python train.py --arch="gmlp" --model="audio embedding model" --dataset="read English sentences (LibriTTS-R)" --train_examples=15625 --gain_aug_db=10 --time_shift_ms=100 --n_mels=80 --hop_length=160 --input="log_mel" --spec_augment=true --win_length=400 --targets=["voice"] --num_classes=2 --embedding_dim=192 --norm="layernorm" --mlp_ratio=4 --layer_scale_init=0.01 --subsampling=4 --layers=8 --width=320 --am_softmax_margin=0.3 --am_softmax_scale=16 --residual_init="none" --optimizer="soap" --beta2=0.999 --lr=0.0011 --beta1=0.95 --shampoo_beta=0.95 --eps=1e-08 --precondition_frequency=10 --max_precond_dim=1536 --one_sided=false --adamw_lr_other_params=0.0011 --grad_clip=5.0 --gradient_centralization=true --steps=8800 --batch_size=256 --epochs=144.2 --lr_schedule="wsd_sqrt" --decay_fraction=0.3 --final_lr_fraction=0 --warmup_steps=880 --weight_decay=0.2 --adamw_weight_decay_other_params=0.01
Rows from block 2 of a small audio embedding model, named by matrix and row number. Rows with one number belong to one neuron. Each number is 50 + 10 x the weight over its row's rms, rounded and kept within 0 to 99. All counts start at 0. After the name is the row's rms in percent of the matrix's.
After each neuron's rows are labels from the 100 clips, of 14848, where the neuron reaches its largest size: "strongest on" is what is common among them. Only what is clearly more common there than usual is listed. The data: read English sentences (LibriTTS-R). In brackets: how many of the 100.
# u: gMLP up (value half) (model.blocks.2.mixer.u.weight, 640x320), inputs 107-213
# v: gMLP up (gate half) (model.blocks.2.mixer.v.weight, 640x320), inputs 107-213
# out: gMLP down (model.blocks.2.mixer.out.weight, 320x640, transposed), outputs 107-213

u.189 103:59 43 43 48 54 47 56 35 65 44 47 42 66 49 51 38 48 55 46 59 46 42 56 46 62 48 56 43 37 65 56 29 54 51 66 40 32 41 34 60 53 51 30 43 53 41 63 64 59 61 25 51 51 48 49 53 43 54 53 70 51 45 53 54 61 60 49 42 46 51 39 49 45 39 51 61 50 63 54 51 40 48 68 41 44 60 56 35 43 56 44 67 43 47 60 56 53 53 68 61 52 50 59 49 48 49 57
v.189 101:66 29 45 62 52 47 45 52 51 54 65 37 51 47 45 38 64 51 30 46 50 47 37 48 67 66 51 39 50 58 54 62 44 54 31 40 59 58 44 44 51 50 48 41 38 51 41 58 64 69 44 52 45 46 50 51 41 46 41 25 51 49 38 47 53 42 45 50 59 32 45 51 41 62 36 46 35 52 58 42 51 57 42 52 40 40 46 48 57 68 60 47 49 54 42 70 47 43 44 35 41 33 45 44 58 37 50
out.189 098:59 44 42 52 34 58 62 58 58 39 55 55 48 47 44 46 49 49 66 54 53 56 40 44 45 39 60 48 66 35 52 47 53 56 46 53 50 66 32 56 51 57 76 50 49 53 60 54 58 52 47 52 59 47 55 75 27 58 50 48 29 46 55 48 48 39 68 32 60 51 59 61 59 50 44 51 54 39 57 70 47 56 48 41 55 47 57 44 64 47 65 59 45 32 51 48 27 33 58 58 28 28 59 50 46 50 35
strongest on: voice: female (79)

u.619 094:47 56 43 59 44 54 52 70 50 38 39 50 47 55 37 63 43 61 57 60 58 53 51 35 45 44 73 40 52 66 58 36 52 33 64 59 40 56 40 48 40 58 49 53 56 47 41 52 41 61 51 40 50 50 60 62 48 44 40 35 67 52 81 49 44 54 54 62 77 49 50 36 62 34 48 60 34 46 73 48 46 38 51 61 44 44 41 33 38 46 50 48 60 72 29 48 43 57 57 38 58 74 47 53 30 56 57
v.619 094:49 54 54 31 39 46 45 50 50 46 51 39 50 54 37 50 60 52 67 50 47 53 42 59 43 53 48 84 45 64 56 50 55 61 41 38 52 51 50 49 57 61 49 47 45 52 54 56 49 62 61 49 34 56 57 54 44 48 57 51 51 50 56 32 59 58 45 49 58 48 44 51 66 37 43 56 41 29 37 55 40 48 52 58 53 32 30 42 48 38 51 57 63 52 74 54 60 49 60 59 37 46 39 47 59 33 62
out.619 089:38 46 49 45 54 37 38 47 62 41 66 44 48 49 57 36 52 24 26 68 55 43 63 51 51 49 44 42 60 62 59 60 43 55 46 43 59 45 40 46 56 32 40 51 50 75 50 42 57 33 36 67 56 67 71 30 57 50 44 42 61 38 57 33 54 57 72 49 61 34 49 35 41 51 55 44 64 51 44 55 38 64 53 49 39 37 59 50 36 69 58 33 33 61 56 37 49 47 43 44 53 41 49 41 53 57 53
strongest on: voice: male (77)

u.493 089:58 52 62 35 73 55 37 57 52 56 56 45 57 52 38 64 45 55 52 42 43 36 56 61 48 54 48 42 73 59 44 18 46 51 52 58 40 51 30 49 54 45 39 16 60 67 65 52 40 33 47 44 51 57 39 57 52 40 57 37 52 39 47 59 68 37 54 58 52 62 54 44 60 58 54 62 49 55 65 47 36 53 50 53 65 51 60 63 36 58 42 54 45 72 45 36 43 51 46 60 40 57 53 53 50 60 49
v.493 081:45 44 48 52 45 78 37 68 43 57 41 56 57 58 46 42 46 47 47 32 60 59 56 48 59 29 59 50 49 42 56 38 50 41 41 61 49 44 65 61 61 41 52 47 56 44 46 47 65 55 55 44 41 62 42 48 47 52 35 52 56 54 63 39 55 63 22 44 45 74 41 57 43 43 63 34 46 48 58 51 45 43 68 52 48 33 49 69 64 38 47 51 45 54 50 53 48 50 44 56 55 57 41 55 54 55 45
out.493 086:38 60 64 67 72 47 61 58 64 39 71 52 35 50 33 62 49 50 39 47 40 53 49 59 68 55 47 57 36 51 56 69 42 46 52 48 58 50 54 61 40 46 59 68 47 40 63 46 52 52 43 27 52 67 67 40 33 49 34 60 57 47 45 39 59 55 58 47 64 57 53 37 43 48 44 51 40 61 66 50 72 39 35 53 50 58 59 57 45 41 43 59 38 50 54 49 44 39 50 46 57 42 36 39 55 56 43
strongest on: voice: female (88)

u.18 102:49 38 39 41 34 38 55 39 46 51 69 42 59 54 55 39 52 50 35 53 44 51 26 50 40 59 64 37 42 43 52 57 48 54 44 47 53 56 63 57 45 43 39 37 48 61 47 69 38 51 38 49 58 47 47 70 61 51 70 47 66 60 52 49 46 39 54 54 57 60 44 43 35 55 52 63 58 51 52 53 44 45 54 66 41 50 39 63 46 33 43 70 38 50 40 46 53 52 41 34 46 60 45 48 54 38 70
v.18 097:58 67 64 76 54 35 52 68 55 39 45 42 50 43 37 62 66 50 53 48 38 41 38 60 47 53 58 39 58 49 72 59 53 60 49 47 73 67 56 55 40 42 35 49 60 59 38 54 56 60 57 51 58 41 44 47 45 43 37 54 47 53 52 42 68 48 39 43 59 78 23 51 56 63 53 56 48 42 77 53 69 42 56 56 59 65 53 41 44 52 53 48 60 39 42 34 36 54 56 48 51 59 35 46 50 57 52
out.18 107:60 35 50 63 40 42 73 47 48 53 47 42 46 42 58 51 51 40 49 58 56 51 75 47 44 48 52 33 67 50 81 61 62 51 61 46 59 48 45 74 39 61 47 34 42 53 74 65 73 50 51 44 47 57 46 35 54 43 40 57 52 61 39 61 51 56 59 46 46 53 30 53 61 39 55 30 51 46 36 41 52 37 38 43 59 51 57 36 68 38 51 40 60 54 56 53 47 58 49 53 40 55 34 40 59 26 44
strongest on: voice: male (73)

u.527 083:57 37 35 55 43 47 51 49 62 34 50 58 40 55 46 37 45 41 53 46 56 61 45 46 45 54 42 35 37 58 56 45 49 41 59 53 48 39 68 58 44 43 47 54 35 37 58 48 37 38 46 57 50 41 56 39 48 55 54 45 56 53 45 41 56 60 65 47 69 46 39 45 53 47 58 34 46 55 63 74 50 50 35 48 47 33 63 65 37 54 49 48 44 44 47 56 51 49 54 46 56 41 60 47 49 62 74
v.527 088:52 49 40 53 46 54 45 52 59 62 54 62 63 41 22 42 48 44 50 45 50 49 48 51 38 59 60 34 55 44 54 30 40 50 38 58 61 35 50 56 54 58 60 35 39 56 39 41 64 28 55 42 45 55 48 60 56 55 64 59 30 47 45 49 47 56 57 55 36 58 33 35 50 54 50 45 45 45 56 56 47 53 34 54 71 45 49 49 61 61 40 69 47 46 62 53 64 60 62 37 46 69 33 56 45 61 32
out.527 089:36 59 41 55 37 53 47 49 58 55 54 47 46 60 53 75 58 58 40 37 52 54 43 48 59 61 47 58 50 66 45 40 57 43 51 62 49 49 44 65 61 69 30 51 68 38 56 56 45 41 44 60 58 53 28 42 56 67 52 53 33 40 65 61 45 45 58 63 33 50 42 47 50 53 49 53 49 58 56 27 39 36 51 48 53 54 52 79 47 47 30 55 49 52 43 42 46 55 55 36 60 49 58 58 23 62 65
strongest on: voice: male (87)

u.344 085:48 52 50 43 61 59 38 49 58 77 37 59 45 57 50 45 39 38 59 46 57 43 40 56 65 50 45 63 55 57 28 47 45 68 50 48 19 55 45 70 45 48 45 41 66 29 42 43 61 47 59 56 38 47 50 51 48 55 45 51 46 55 39 57 58 48 53 51 50 46 55 43 52 47 77 22 33 39 35 34 50 52 47 66 47 49 60 42 52 42 53 62 53 54 61 50 53 49 63 51 67 72 25 51 46 48 52
v.344 089:46 47 57 38 70 52 49 43 50 45 42 60 41 48 42 55 44 52 64 55 57 57 56 36 53 49 47 56 50 43 34 40 36 58 45 49 49 41 38 60 55 55 36 42 43 64 52 47 49 38 46 55 50 72 56 46 19 48 37 42 40 57 61 49 46 57 62 43 47 40 52 64 50 60 31 49 57 60 54 70 49 55 49 55 42 56 53 43 60 45 47 61 46 57 50 39 33 51 43 46 42 62 67 59 31 31 61
out.344 083:64 53 55 41 24 35 46 55 48 42 48 70 50 67 59 47 37 50 53 41 47 55 58 53 61 50 46 55 55 57 47 40 38 56 37 43 49 54 40 32 50 63 59 47 62 37 53 60 40 38 65 58 49 44 60 44 55 50 68 47 50 66 48 49 45 54 60 44 51 53 51 58 48 37 44 50 66 52 55 52 40 44 49 56 40 56 79 55 55 50 39 51 28 57 63 43 38 43 50 18 64 48 50 45 40 40 66
strongest on: voice: female (91)

u.466 082:52 54 62 48 40 45 59 38 55 19 67 61 53 36 53 46 66 37 59 54 47 40 58 48 47 39 47 40 58 53 36 48 47 45 66 44 60 58 47 49 48 56 27 48 73 72 44 50 40 34 47 38 52 49 60 53 49 52 57 34 61 44 58 41 44 50 49 50 34 51 56 48 39 44 45 58 50 62 40 45 55 44 57 58 47 50 44 46 35 46 47 46 49 41 34 36 31 66 50 69 63 61 57 46 76 54 41
v.466 091:38 34 49 60 62 51 63 64 48 65 58 52 53 57 27 38 53 52 55 43 60 42 58 53 38 38 53 40 71 49 55 40 64 47 36 42 57 59 44 36 50 49 43 42 41 41 36 42 44 51 67 70 34 43 42 43 68 56 41 64 66 48 54 53 57 43 58 42 53 48 51 47 51 61 55 53 31 43 67 38 46 66 46 49 57 49 48 55 69 66 43 57 35 30 53 53 45 46 47 33 57 55 54 58 44 48 45
out.466 079:47 56 53 56 41 56 50 63 31 63 56 55 31 49 51 36 43 48 59 54 53 47 61 73 53 61 57 58 56 42 37 46 58 58 43 56 51 66 52 47 60 60 23 56 35 28 62 26 47 38 39 60 42 58 51 43 37 54 58 66 51 51 43 55 46 59 42 50 65 52 65 58 44 59 60 48 49 49 59 54 51 49 45 59 31 62 37 72 60 46 51 60 45 44 56 64 65 48 53 41 24 55 43 51 53 45 51
strongest on: voice: female (90)

u.368 094:42 44 43 30 44 53 49 59 46 51 58 41 40 48 55 53 66 21 34 39 62 53 50 67 41 65 47 53 52 35 60 51 59 54 39 45 42 49 38 48 38 50 44 50 27 65 51 55 41 55 40 38 46 52 34 36 54 49 54 40 65 46 44 55 52 54 63 48 35 44 50 57 48 67 38 41 68 58 49 40 44 51 35 51 55 39 47 69 59 38 57 72 48 55 49 52 61 45 51 54 41 50 33 41 45 51 69
v.368 101:72 46 51 51 51 30 52 37 44 53 50 52 57 56 41 55 39 41 55 56 56 53 41 67 50 57 63 42 61 61 61 53 74 59 60 49 68 32 49 49 50 33 49 50 67 62 43 54 38 39 40 55 45 55 58 43 29 54 62 53 39 27 42 55 35 48 70 55 29 52 38 50 42 54 31 59 55 65 48 50 52 51 28 40 37 53 49 32 57 51 31 39 44 57 55 35 50 48 57 41 46 67 38 48 53 52 50
out.368 095:46 43 49 51 60 56 44 45 58 53 45 42 20 34 49 55 47 58 47 56 50 37 30 47 47 59 46 43 44 49 43 45 34 54 53 50 57 44 51 38 56 32 44 46 48 42 62 53 52 54 61 35 37 58 68 42 63 55 38 51 65 77 36 47 42 48 58 62 54 56 49 66 47 49 56 50 51 47 38 73 62 30 66 66 57 32 56 43 67 49 60 35 59 48 47 54 51 50 66 42 56 51 45 37 55 43 50
strongest on: voice: male (78)

u.379 128:63 46 38 53 50 56 43 66 69 44 38 66 46 48 42 54 40 41 51 68 55 51 41 66 45 75 39 54 81 58 36 46 54 47 54 56 48 40 38 57 52 46 51 40 51 44 40 38 48 63 55 46 54 50 48 71 32 20 54 40 58 56 68 47 68 49 31 45 42 58 44 44 69 51 65 44 53 37 60 51 57 43 57 38 45 34 42 47 50 54 60 51 50 45 62 62 61 59 36 41 41 46 71 50 40 50 67
v.379 132:55 65 66 56 39 37 49 39 72 56 66 61 39 65 39 59 32 70 59 55 49 37 44 59 49 50 34 43 62 64 57 58 53 25 56 41 60 41 48 50 44 53 64 52 59 44 62 46 38 47 55 55 51 45 34 63 60 46 52 49 42 42 53 33 60 60 36 22 49 47 52 56 42 43 59 40 50 35 48 38 36 62 35 55 46 63 50 31 77 49 53 43 48 58 53 56 54 59 53 63 60 46 41 44 40 71 41
out.379 145:60 44 49 49 59 46 54 46 53 46 38 51 42 45 28 53 51 52 37 52 41 46 54 45 56 57 54 44 42 47 55 36 61 46 47 52 51 51 54 34 54 38 48 37 55 52 57 52 50 58 62 55 56 46 33 46 46 64 58 49 44 47 45 46 44 51 61 51 59 46 32 47 49 51 56 51 42 36 41 35 58 61 49 56 51 39 39 64 63 56 54 43 54 61 46 38 42 44 51 51 43 56 62 52 42 38 57
strongest on: voice: male (96)

u.301 113:46 59 40 62 49 55 54 43 29 38 39 46 45 65 45 50 77 63 56 59 56 39 44 35 45 51 34 54 55 54 53 38 27 48 47 67 56 40 49 44 61 42 57 36 43 55 49 44 72 44 41 54 46 66 37 57 65 48 43 55 48 48 54 59 36 47 65 70 58 55 31 54 47 49 44 54 57 60 53 51 51 47 54 40 66 39 59 56 25 54 50 65 70 52 43 61 51 44 42 61 40 38 46 49 65 47 58
v.301 115:50 49 45 37 44 58 34 65 41 56 29 53 39 39 34 57 54 62 53 55 30 41 40 32 29 46 42 56 59 57 47 45 61 57 53 43 58 50 41 63 46 35 36 46 38 36 43 47 69 49 44 51 50 56 44 56 49 52 58 53 57 71 53 53 52 48 59 61 55 59 52 41 53 45 57 35 49 53 59 60 50 45 45 36 50 65 61 65 54 55 50 55 41 70 50 38 49 64 38 52 41 52 43 55 68 51 46
out.301 098:56 55 32 55 65 62 45 72 56 44 38 50 62 42 45 68 42 40 51 56 45 51 48 45 53 67 77 41 55 48 40 51 61 33 40 36 40 57 43 30 48 58 33 55 46 56 26 50 59 60 50 52 45 53 65 51 59 59 45 67 71 63 62 40 56 55 22 61 53 53 52 30 48 40 36 52 41 37 73 64 63 54 50 40 51 56 36 70 71 55 54 50 56 46 70 48 37 64 46 34 64 53 59 41 38 42 46
strongest on: voice: male (94)

u.481 085:57 61 31 48 49 43 45 56 49 44 52 67 38 36 54 37 42 65 61 52 53 70 27 63 40 57 48 58 45 59 39 39 57 48 57 45 49 50 56 56 52 53 44 41 31 36 50 54 57 66 67 51 48 59 69 38 50 45 31 61 31 45 39 52 49 33 55 55 60 63 57 43 65 52 46 49 56 52 54 68 60 53 38 59 58 51 52 50 52 31 52 62 49 41 46 60 45 51 66 44 60 48 44 47 52 42 38
v.481 083:61 48 39 57 54 61 56 39 51 39 49 47 60 55 46 68 59 38 60 43 50 63 53 42 61 63 37 65 55 40 54 54 40 42 38 46 39 44 63 45 56 57 69 59 50 36 52 50 48 47 44 35 51 60 45 53 51 49 29 67 47 44 62 37 47 50 61 51 48 58 37 64 47 32 35 26 56 31 50 67 67 48 40 60 62 48 51 48 43 61 69 47 57 51 40 40 57 62 61 31 34 39 44 42 44 47 32
out.481 078:55 47 57 62 25 45 51 57 56 50 36 42 61 44 47 63 58 50 49 55 35 45 62 65 48 35 48 57 47 49 41 62 35 45 41 58 53 49 58 60 56 56 55 37 68 53 52 70 54 43 50 42 52 61 41 59 65 47 51 47 44 50 49 66 47 41 60 69 42 41 53 48 42 47 48 60 53 43 59 33 41 47 39 59 48 28 39 58 60 43 60 29 68 43 61 47 41 45 53 64 44 37 71 43 33 51 46
strongest on: voice: male (98)

u.227 094:62 45 38 54 64 60 60 54 59 38 52 37 61 52 40 50 68 51 62 46 63 49 54 52 50 30 62 37 63 54 38 67 39 31 60 53 53 56 59 52 34 55 51 48 48 63 59 54 59 53 39 53 56 47 45 45 38 47 67 41 75 39 53 51 54 46 28 63 41 40 60 40 53 68 62 45 37 41 56 47 72 46 50 46 37 44 63 51 58 57 66 42 43 51 32 34 56 50 39 61 38 46 66 60 46 54 49
v.227 104:43 45 51 32 47 53 42 52 45 50 59 43 47 47 47 43 49 56 42 65 53 49 45 61 48 31 53 43 48 58 51 48 46 72 41 50 54 52 54 61 59 50 39 52 51 54 61 51 45 45 46 20 58 45 44 40 56 50 49 48 32 50 50 48 44 61 41 59 27 49 56 41 68 40 40 56 47 48 61 48 51 51 49 52 49 52 46 37 37 42 41 40 59 60 50 39 73 37 48 46 61 57 27 50 56 58 43
out.227 088:59 52 44 47 62 51 52 54 51 44 44 43 40 37 56 55 73 66 45 59 48 55 67 65 50 42 69 59 43 63 49 45 64 53 55 46 52 37 56 39 45 50 36 45 56 43 45 46 56 52 49 61 42 55 60 54 57 66 47 55 58 52 55 34 48 55 73 45 29 34 32 51 53 45 44 51 51 47 37 63 41 51 48 51 39 30 52 53 59 52 38 70 49 54 45 55 51 53 43 35 58 53 61 45 42 56 63
strongest on: voice: female (82)

u.455 080:49 31 33 53 37 40 58 43 24 67 38 53 65 52 67 67 52 36 49 44 53 43 35 64 52 47 64 39 39 48 58 45 59 64 53 64 38 44 62 50 60 40 57 68 43 54 54 46 54 47 57 40 57 66 46 51 52 46 62 49 38 53 57 45 62 46 55 52 62 44 38 41 48 48 55 52 51 69 62 60 48 40 37 34 45 59 45 48 39 49 38 63 48 35 51 46 45 60 53 49 75 56 45 46 55 65 53
v.455 085:31 35 45 59 35 55 55 57 38 58 66 58 49 47 51 40 48 63 42 55 63 56 59 46 56 34 43 49 47 56 40 52 44 61 24 52 38 51 61 37 58 32 62 62 50 42 49 51 45 40 72 54 37 65 49 62 49 25 46 46 46 40 55 58 67 52 47 45 53 54 68 63 37 50 53 48 18 40 59 42 56 62 54 50 40 59 40 51 38 74 30 39 70 54 42 61 52 70 53 49 28 50 53 41 39 52 48
out.455 081:46 42 44 49 47 32 33 57 58 48 57 44 55 58 50 42 61 54 63 45 57 46 44 48 53 55 24 44 44 52 50 59 45 46 54 58 54 54 43 51 61 51 45 67 62 46 49 51 61 38 60 56 50 49 34 61 38 55 32 46 50 47 55 54 47 47 41 30 69 68 73 61 50 56 42 49 46 37 49 32 31 61 74 44 49 40 39 60 71 42 58 44 55 45 65 44 55 55 36 47 36 61 43 58 64 68 37
strongest on: voice: female (97)

u.273 094:53 52 42 53 39 52 58 40 51 53 55 39 43 42 36 55 59 25 46 41 57 52 60 48 37 54 52 56 69 50 39 56 41 48 41 56 42 57 39 55 48 56 55 53 59 65 29 51 38 36 49 47 53 47 47 37 64 47 53 67 62 52 59 43 59 63 29 62 47 56 46 45 54 54 43 48 35 47 40 46 65 70 39 56 57 38 65 53 45 65 59 62 52 51 49 43 60 56 45 39 47 44 40 52 48 53 43
v.273 087:67 44 50 51 51 52 49 47 56 40 52 65 49 42 47 59 43 38 33 51 48 61 57 43 41 49 57 54 42 58 58 52 58 49 56 59 51 66 42 22 40 46 53 45 60 49 66 41 63 57 51 37 57 52 44 43 40 46 32 46 59 61 51 50 33 45 29 64 51 46 46 35 53 41 62 58 60 43 54 45 51 50 45 61 60 54 57 64 49 63 29 56 62 34 56 56 41 57 65 57 71 34 54 60 38 60 67
out.273 087:48 48 44 56 42 54 50 49 63 49 53 55 37 47 39 54 65 58 56 58 54 63 40 51 66 58 51 42 44 54 34 41 37 55 55 51 49 46 53 41 39 35 84 42 47 61 45 38 57 60 40 54 57 42 37 61 50 43 53 56 66 69 46 42 52 57 41 57 38 45 36 46 52 52 64 38 62 52 53 51 38 47 54 41 58 54 50 49 63 49 50 43 49 43 57 46 61 41 31 47 63 49 31 44 56 43 65
strongest on: voice: female (92)

u.64 100:64 58 45 52 48 52 47 32 68 54 36 57 59 50 61 51 57 58 59 51 54 43 41 43 73 49 45 49 29 67 47 53 41 42 53 55 45 42 49 54 45 45 58 59 53 68 35 48 34 33 54 43 36 47 46 40 57 47 34 34 55 48 43 39 58 60 59 63 60 48 63 73 52 47 58 57 58 62 42 48 44 54 75 47 54 49 60 55 47 45 64 43 62 48 40 52 40 55 53 47 26 43 58 51 38 43 64
v.64 091:56 35 42 54 40 60 63 46 69 58 50 63 55 71 55 43 62 63 61 57 49 41 57 62 50 53 56 55 48 64 50 70 70 67 52 57 42 48 55 59 54 45 54 43 51 48 50 48 72 54 50 44 73 46 52 54 42 66 54 54 45 60 47 44 52 64 45 36 50 50 48 35 54 43 59 40 47 46 44 35 64 66 56 51 33 38 64 44 65 48 72 42 39 55 34 38 46 47 44 41 53 49 38 54 43 47 58
out.64 097:64 45 58 45 54 50 45 52 49 60 67 64 64 58 46 51 51 54 51 48 44 68 55 45 58 56 61 42 57 52 30 58 42 72 41 56 56 37 62 59 52 57 59 45 40 33 41 54 40 56 64 44 60 47 60 57 50 26 49 45 51 54 39 56 50 64 39 47 38 39 55 22 42 51 29 48 53 46 60 51 53 52 51 56 66 43 53 56 47 48 32 38 55 46 41 47 58 60 56 65 67 62 68 27 44 36 62
strongest on: voice: female (87)

u.14 103:44 62 54 53 46 42 52 63 40 60 45 61 53 56 46 45 63 46 51 50 56 41 64 51 47 49 49 48 64 54 56 69 43 29 51 44 47 51 45 54 20 41 51 43 50 44 63 42 41 65 61 51 42 59 59 62 65 52 47 43 38 46 41 46 43 56 42 64 60 43 60 33 42 49 52 51 48 46 48 46 59 36 56 48 55 61 53 56 45 61 36 54 56 36 64 57 64 59 45 54 38 43 53 52 59 67 37
v.14 106:66 45 48 47 46 43 59 46 44 38 39 49 60 43 37 50 45 53 55 58 60 56 43 38 57 56 49 39 52 30 59 41 54 39 54 54 49 46 38 30 62 50 59 52 55 60 53 51 26 35 80 28 50 66 42 54 60 37 36 50 48 56 48 47 41 46 45 36 38 39 35 48 50 51 65 38 50 63 36 66 54 67 45 45 54 49 45 50 62 47 74 60 51 34 50 48 51 48 41 46 53 52 51 51 61 49 36
out.14 109:63 47 60 45 57 58 59 56 44 38 21 52 35 49 71 53 66 55 57 50 52 54 51 43 43 51 61 46 44 58 32 47 50 55 49 50 50 45 59 37 50 51 39 43 57 54 38 62 47 70 73 40 56 65 49 43 36 57 39 49 34 54 51 49 66 56 46 52 36 67 46 53 44 38 45 47 42 47 40 47 34 50 64 54 58 50 48 33 56 53 67 62 53 53 45 44 45 65 47 52 42 63 54 48 50 57 64
strongest on: voice: male (74)

u.127 097:54 60 44 64 51 46 61 51 42 36 51 64 66 52 43 43 26 60 57 60 46 52 65 48 52 41 57 63 47 79 61 52 52 71 48 49 49 49 55 54 44 56 31 50 45 43 30 46 45 53 59 46 58 45 59 67 46 40 53 68 55 61 59 45 24 49 69 62 49 47 43 44 48 50 42 45 59 64 59 40 36 56 49 40 47 73 62 38 54 39 42 59 41 48 37 50 52 44 52 55 67 40 62 69 43 58 27
v.127 102:49 68 60 73 42 46 54 50 43 45 57 56 69 66 45 75 43 50 59 54 40 54 48 56 46 54 46 56 55 38 37 53 45 60 62 48 56 54 31 44 62 48 41 64 58 59 50 42 58 49 39 43 63 53 60 40 71 51 50 48 66 47 41 42 45 62 48 56 36 43 44 59 57 49 39 46 34 45 40 52 48 59 34 43 68 49 47 39 52 66 57 39 45 45 51 51 50 50 78 57 46 57 64 45 53 31 50
out.127 099:61 34 47 52 60 26 62 54 50 60 55 24 46 29 60 60 53 45 53 42 59 49 45 59 55 45 42 30 47 58 41 34 54 56 59 53 53 43 60 48 52 39 46 44 37 67 43 57 58 47 35 40 55 65 48 57 54 44 53 49 53 60 34 63 42 41 48 21 47 38 43 56 44 50 59 55 48 57 56 41 43 43 46 46 37 52 40 44 38 37 67 64 67 49 53 74 50 61 65 55 53 52 50 54 66 52 49
strongest on: voice: male (77)

u.366 087:46 43 48 42 43 50 54 42 44 45 45 51 53 47 42 52 52 45 58 48 36 50 33 42 60 43 68 54 53 49 62 46 60 47 46 47 57 30 36 49 46 51 75 51 49 66 52 66 53 65 35 55 62 70 56 52 51 52 59 64 68 74 51 49 33 53 48 43 46 50 48 53 64 51 68 52 56 58 66 32 64 64 35 46 42 47 47 32 55 59 51 48 44 42 50 35 41 36 67 57 32 47 54 36 63 53 60
v.366 085:47 59 54 47 48 60 37 51 51 45 63 59 55 40 52 45 60 86 36 61 35 60 47 68 51 62 47 57 57 58 46 47 54 54 53 54 40 64 58 48 54 58 55 61 43 52 50 44 32 49 38 46 40 29 48 66 66 56 66 59 56 44 75 44 48 49 48 53 49 40 29 47 63 48 26 63 59 36 47 60 54 65 33 79 31 49 43 64 71 41 44 45 48 50 32 53 57 39 57 48 57 36 44 58 56 51 51
out.366 085:46 40 44 54 38 33 42 64 54 41 50 56 40 44 51 53 37 57 67 64 42 59 49 75 54 48 54 63 43 65 44 71 45 57 44 41 50 52 51 66 41 41 38 75 49 72 52 57 45 48 61 40 63 61 47 43 62 48 55 31 54 46 67 41 38 63 41 55 50 42 45 63 45 46 42 50 44 60 50 48 49 45 58 42 50 27 42 60 70 34 65 43 71 42 54 45 39 55 50 71 45 33 42 54 67 22 48
strongest on: voice: male (76)

u.593 098:69 42 49 56 53 43 35 51 60 63 40 52 53 53 58 58 59 50 34 66 50 49 25 43 61 43 55 54 28 55 51 47 26 70 48 60 43 48 49 38 50 44 52 40 53 68 56 52 51 49 64 38 54 33 57 43 37 47 66 53 43 65 43 58 41 60 43 62 68 53 42 39 50 33 61 42 36 60 41 64 62 46 45 57 59 59 34 51 54 47 49 44 36 50 39 51 75 45 62 47 49 57 55 57 68 41 63
v.593 107:45 45 35 29 59 49 52 61 40 58 53 55 45 62 49 58 76 51 51 46 62 47 44 56 52 54 54 59 51 41 48 52 60 54 68 61 59 46 53 54 52 55 47 39 43 56 58 42 36 40 71 51 38 54 49 44 59 57 59 57 49 73 44 55 55 60 79 50 47 51 72 62 47 58 60 72 37 63 50 58 54 41 51 47 61 35 66 46 43 24 63 33 51 46 52 64 59 43 53 42 45 44 65 55 70 39 31
out.593 101:41 45 38 44 41 42 41 52 43 32 58 50 35 45 78 54 50 54 27 38 43 61 42 48 48 66 61 58 37 57 56 37 48 45 61 48 63 52 40 56 41 40 27 55 49 38 53 62 41 59 53 57 55 55 78 45 67 44 38 46 56 31 56 29 48 55 42 43 45 46 56 62 57 49 42 48 57 45 46 49 46 52 61 59 53 46 80 51 35 52 46 53 49 40 64 51 63 38 48 42 38 40 65 55 64 42 48
strongest on: voice: male (80)

u.45 076:53 29 48 62 33 47 62 26 50 36 41 47 55 52 48 65 31 60 55 39 48 65 61 29 55 54 51 50 46 58 47 39 56 47 56 47 41 73 38 54 47 57 67 56 41 49 86 58 41 56 60 45 47 48 32 45 46 40 50 52 42 47 43 46 54 48 47 63 45 63 70 42 46 46 56 53 53 65 63 64 54 57 49 35 54 44 61 28 35 46 59 39 47 58 51 68 49 47 36 60 72 33 49 58 66 66 66
v.45 073:40 49 50 52 40 38 54 67 44 54 35 49 28 37 56 50 64 46 61 54 47 34 47 50 63 45 43 59 61 51 44 49 39 48 32 47 40 55 52 30 48 61 47 59 51 49 35 60 54 38 43 55 34 44 21 63 60 49 30 46 51 53 57 37 52 50 43 43 37 48 76 49 62 49 62 54 47 69 66 51 50 50 54 47 59 73 62 46 46 55 59 56 56 49 30 66 42 44 49 22 37 42 51 41 45 55 69
out.45 068:50 52 34 59 48 51 65 62 55 40 36 52 42 57 52 52 35 37 40 52 40 42 51 56 51 37 49 31 43 47 59 65 47 63 56 50 61 68 59 30 31 58 35 52 48 63 40 52 58 50 42 63 46 51 44 27 43 44 46 55 40 59 39 59 54 53 67 37 42 56 44 47 49 55 55 55 44 47 41 38 43 45 26 64 55 49 51 62 56 51 55 55 73 47 45 63 45 36 56 40 46 56 44 69 63 52 65
strongest on: voice: male (92)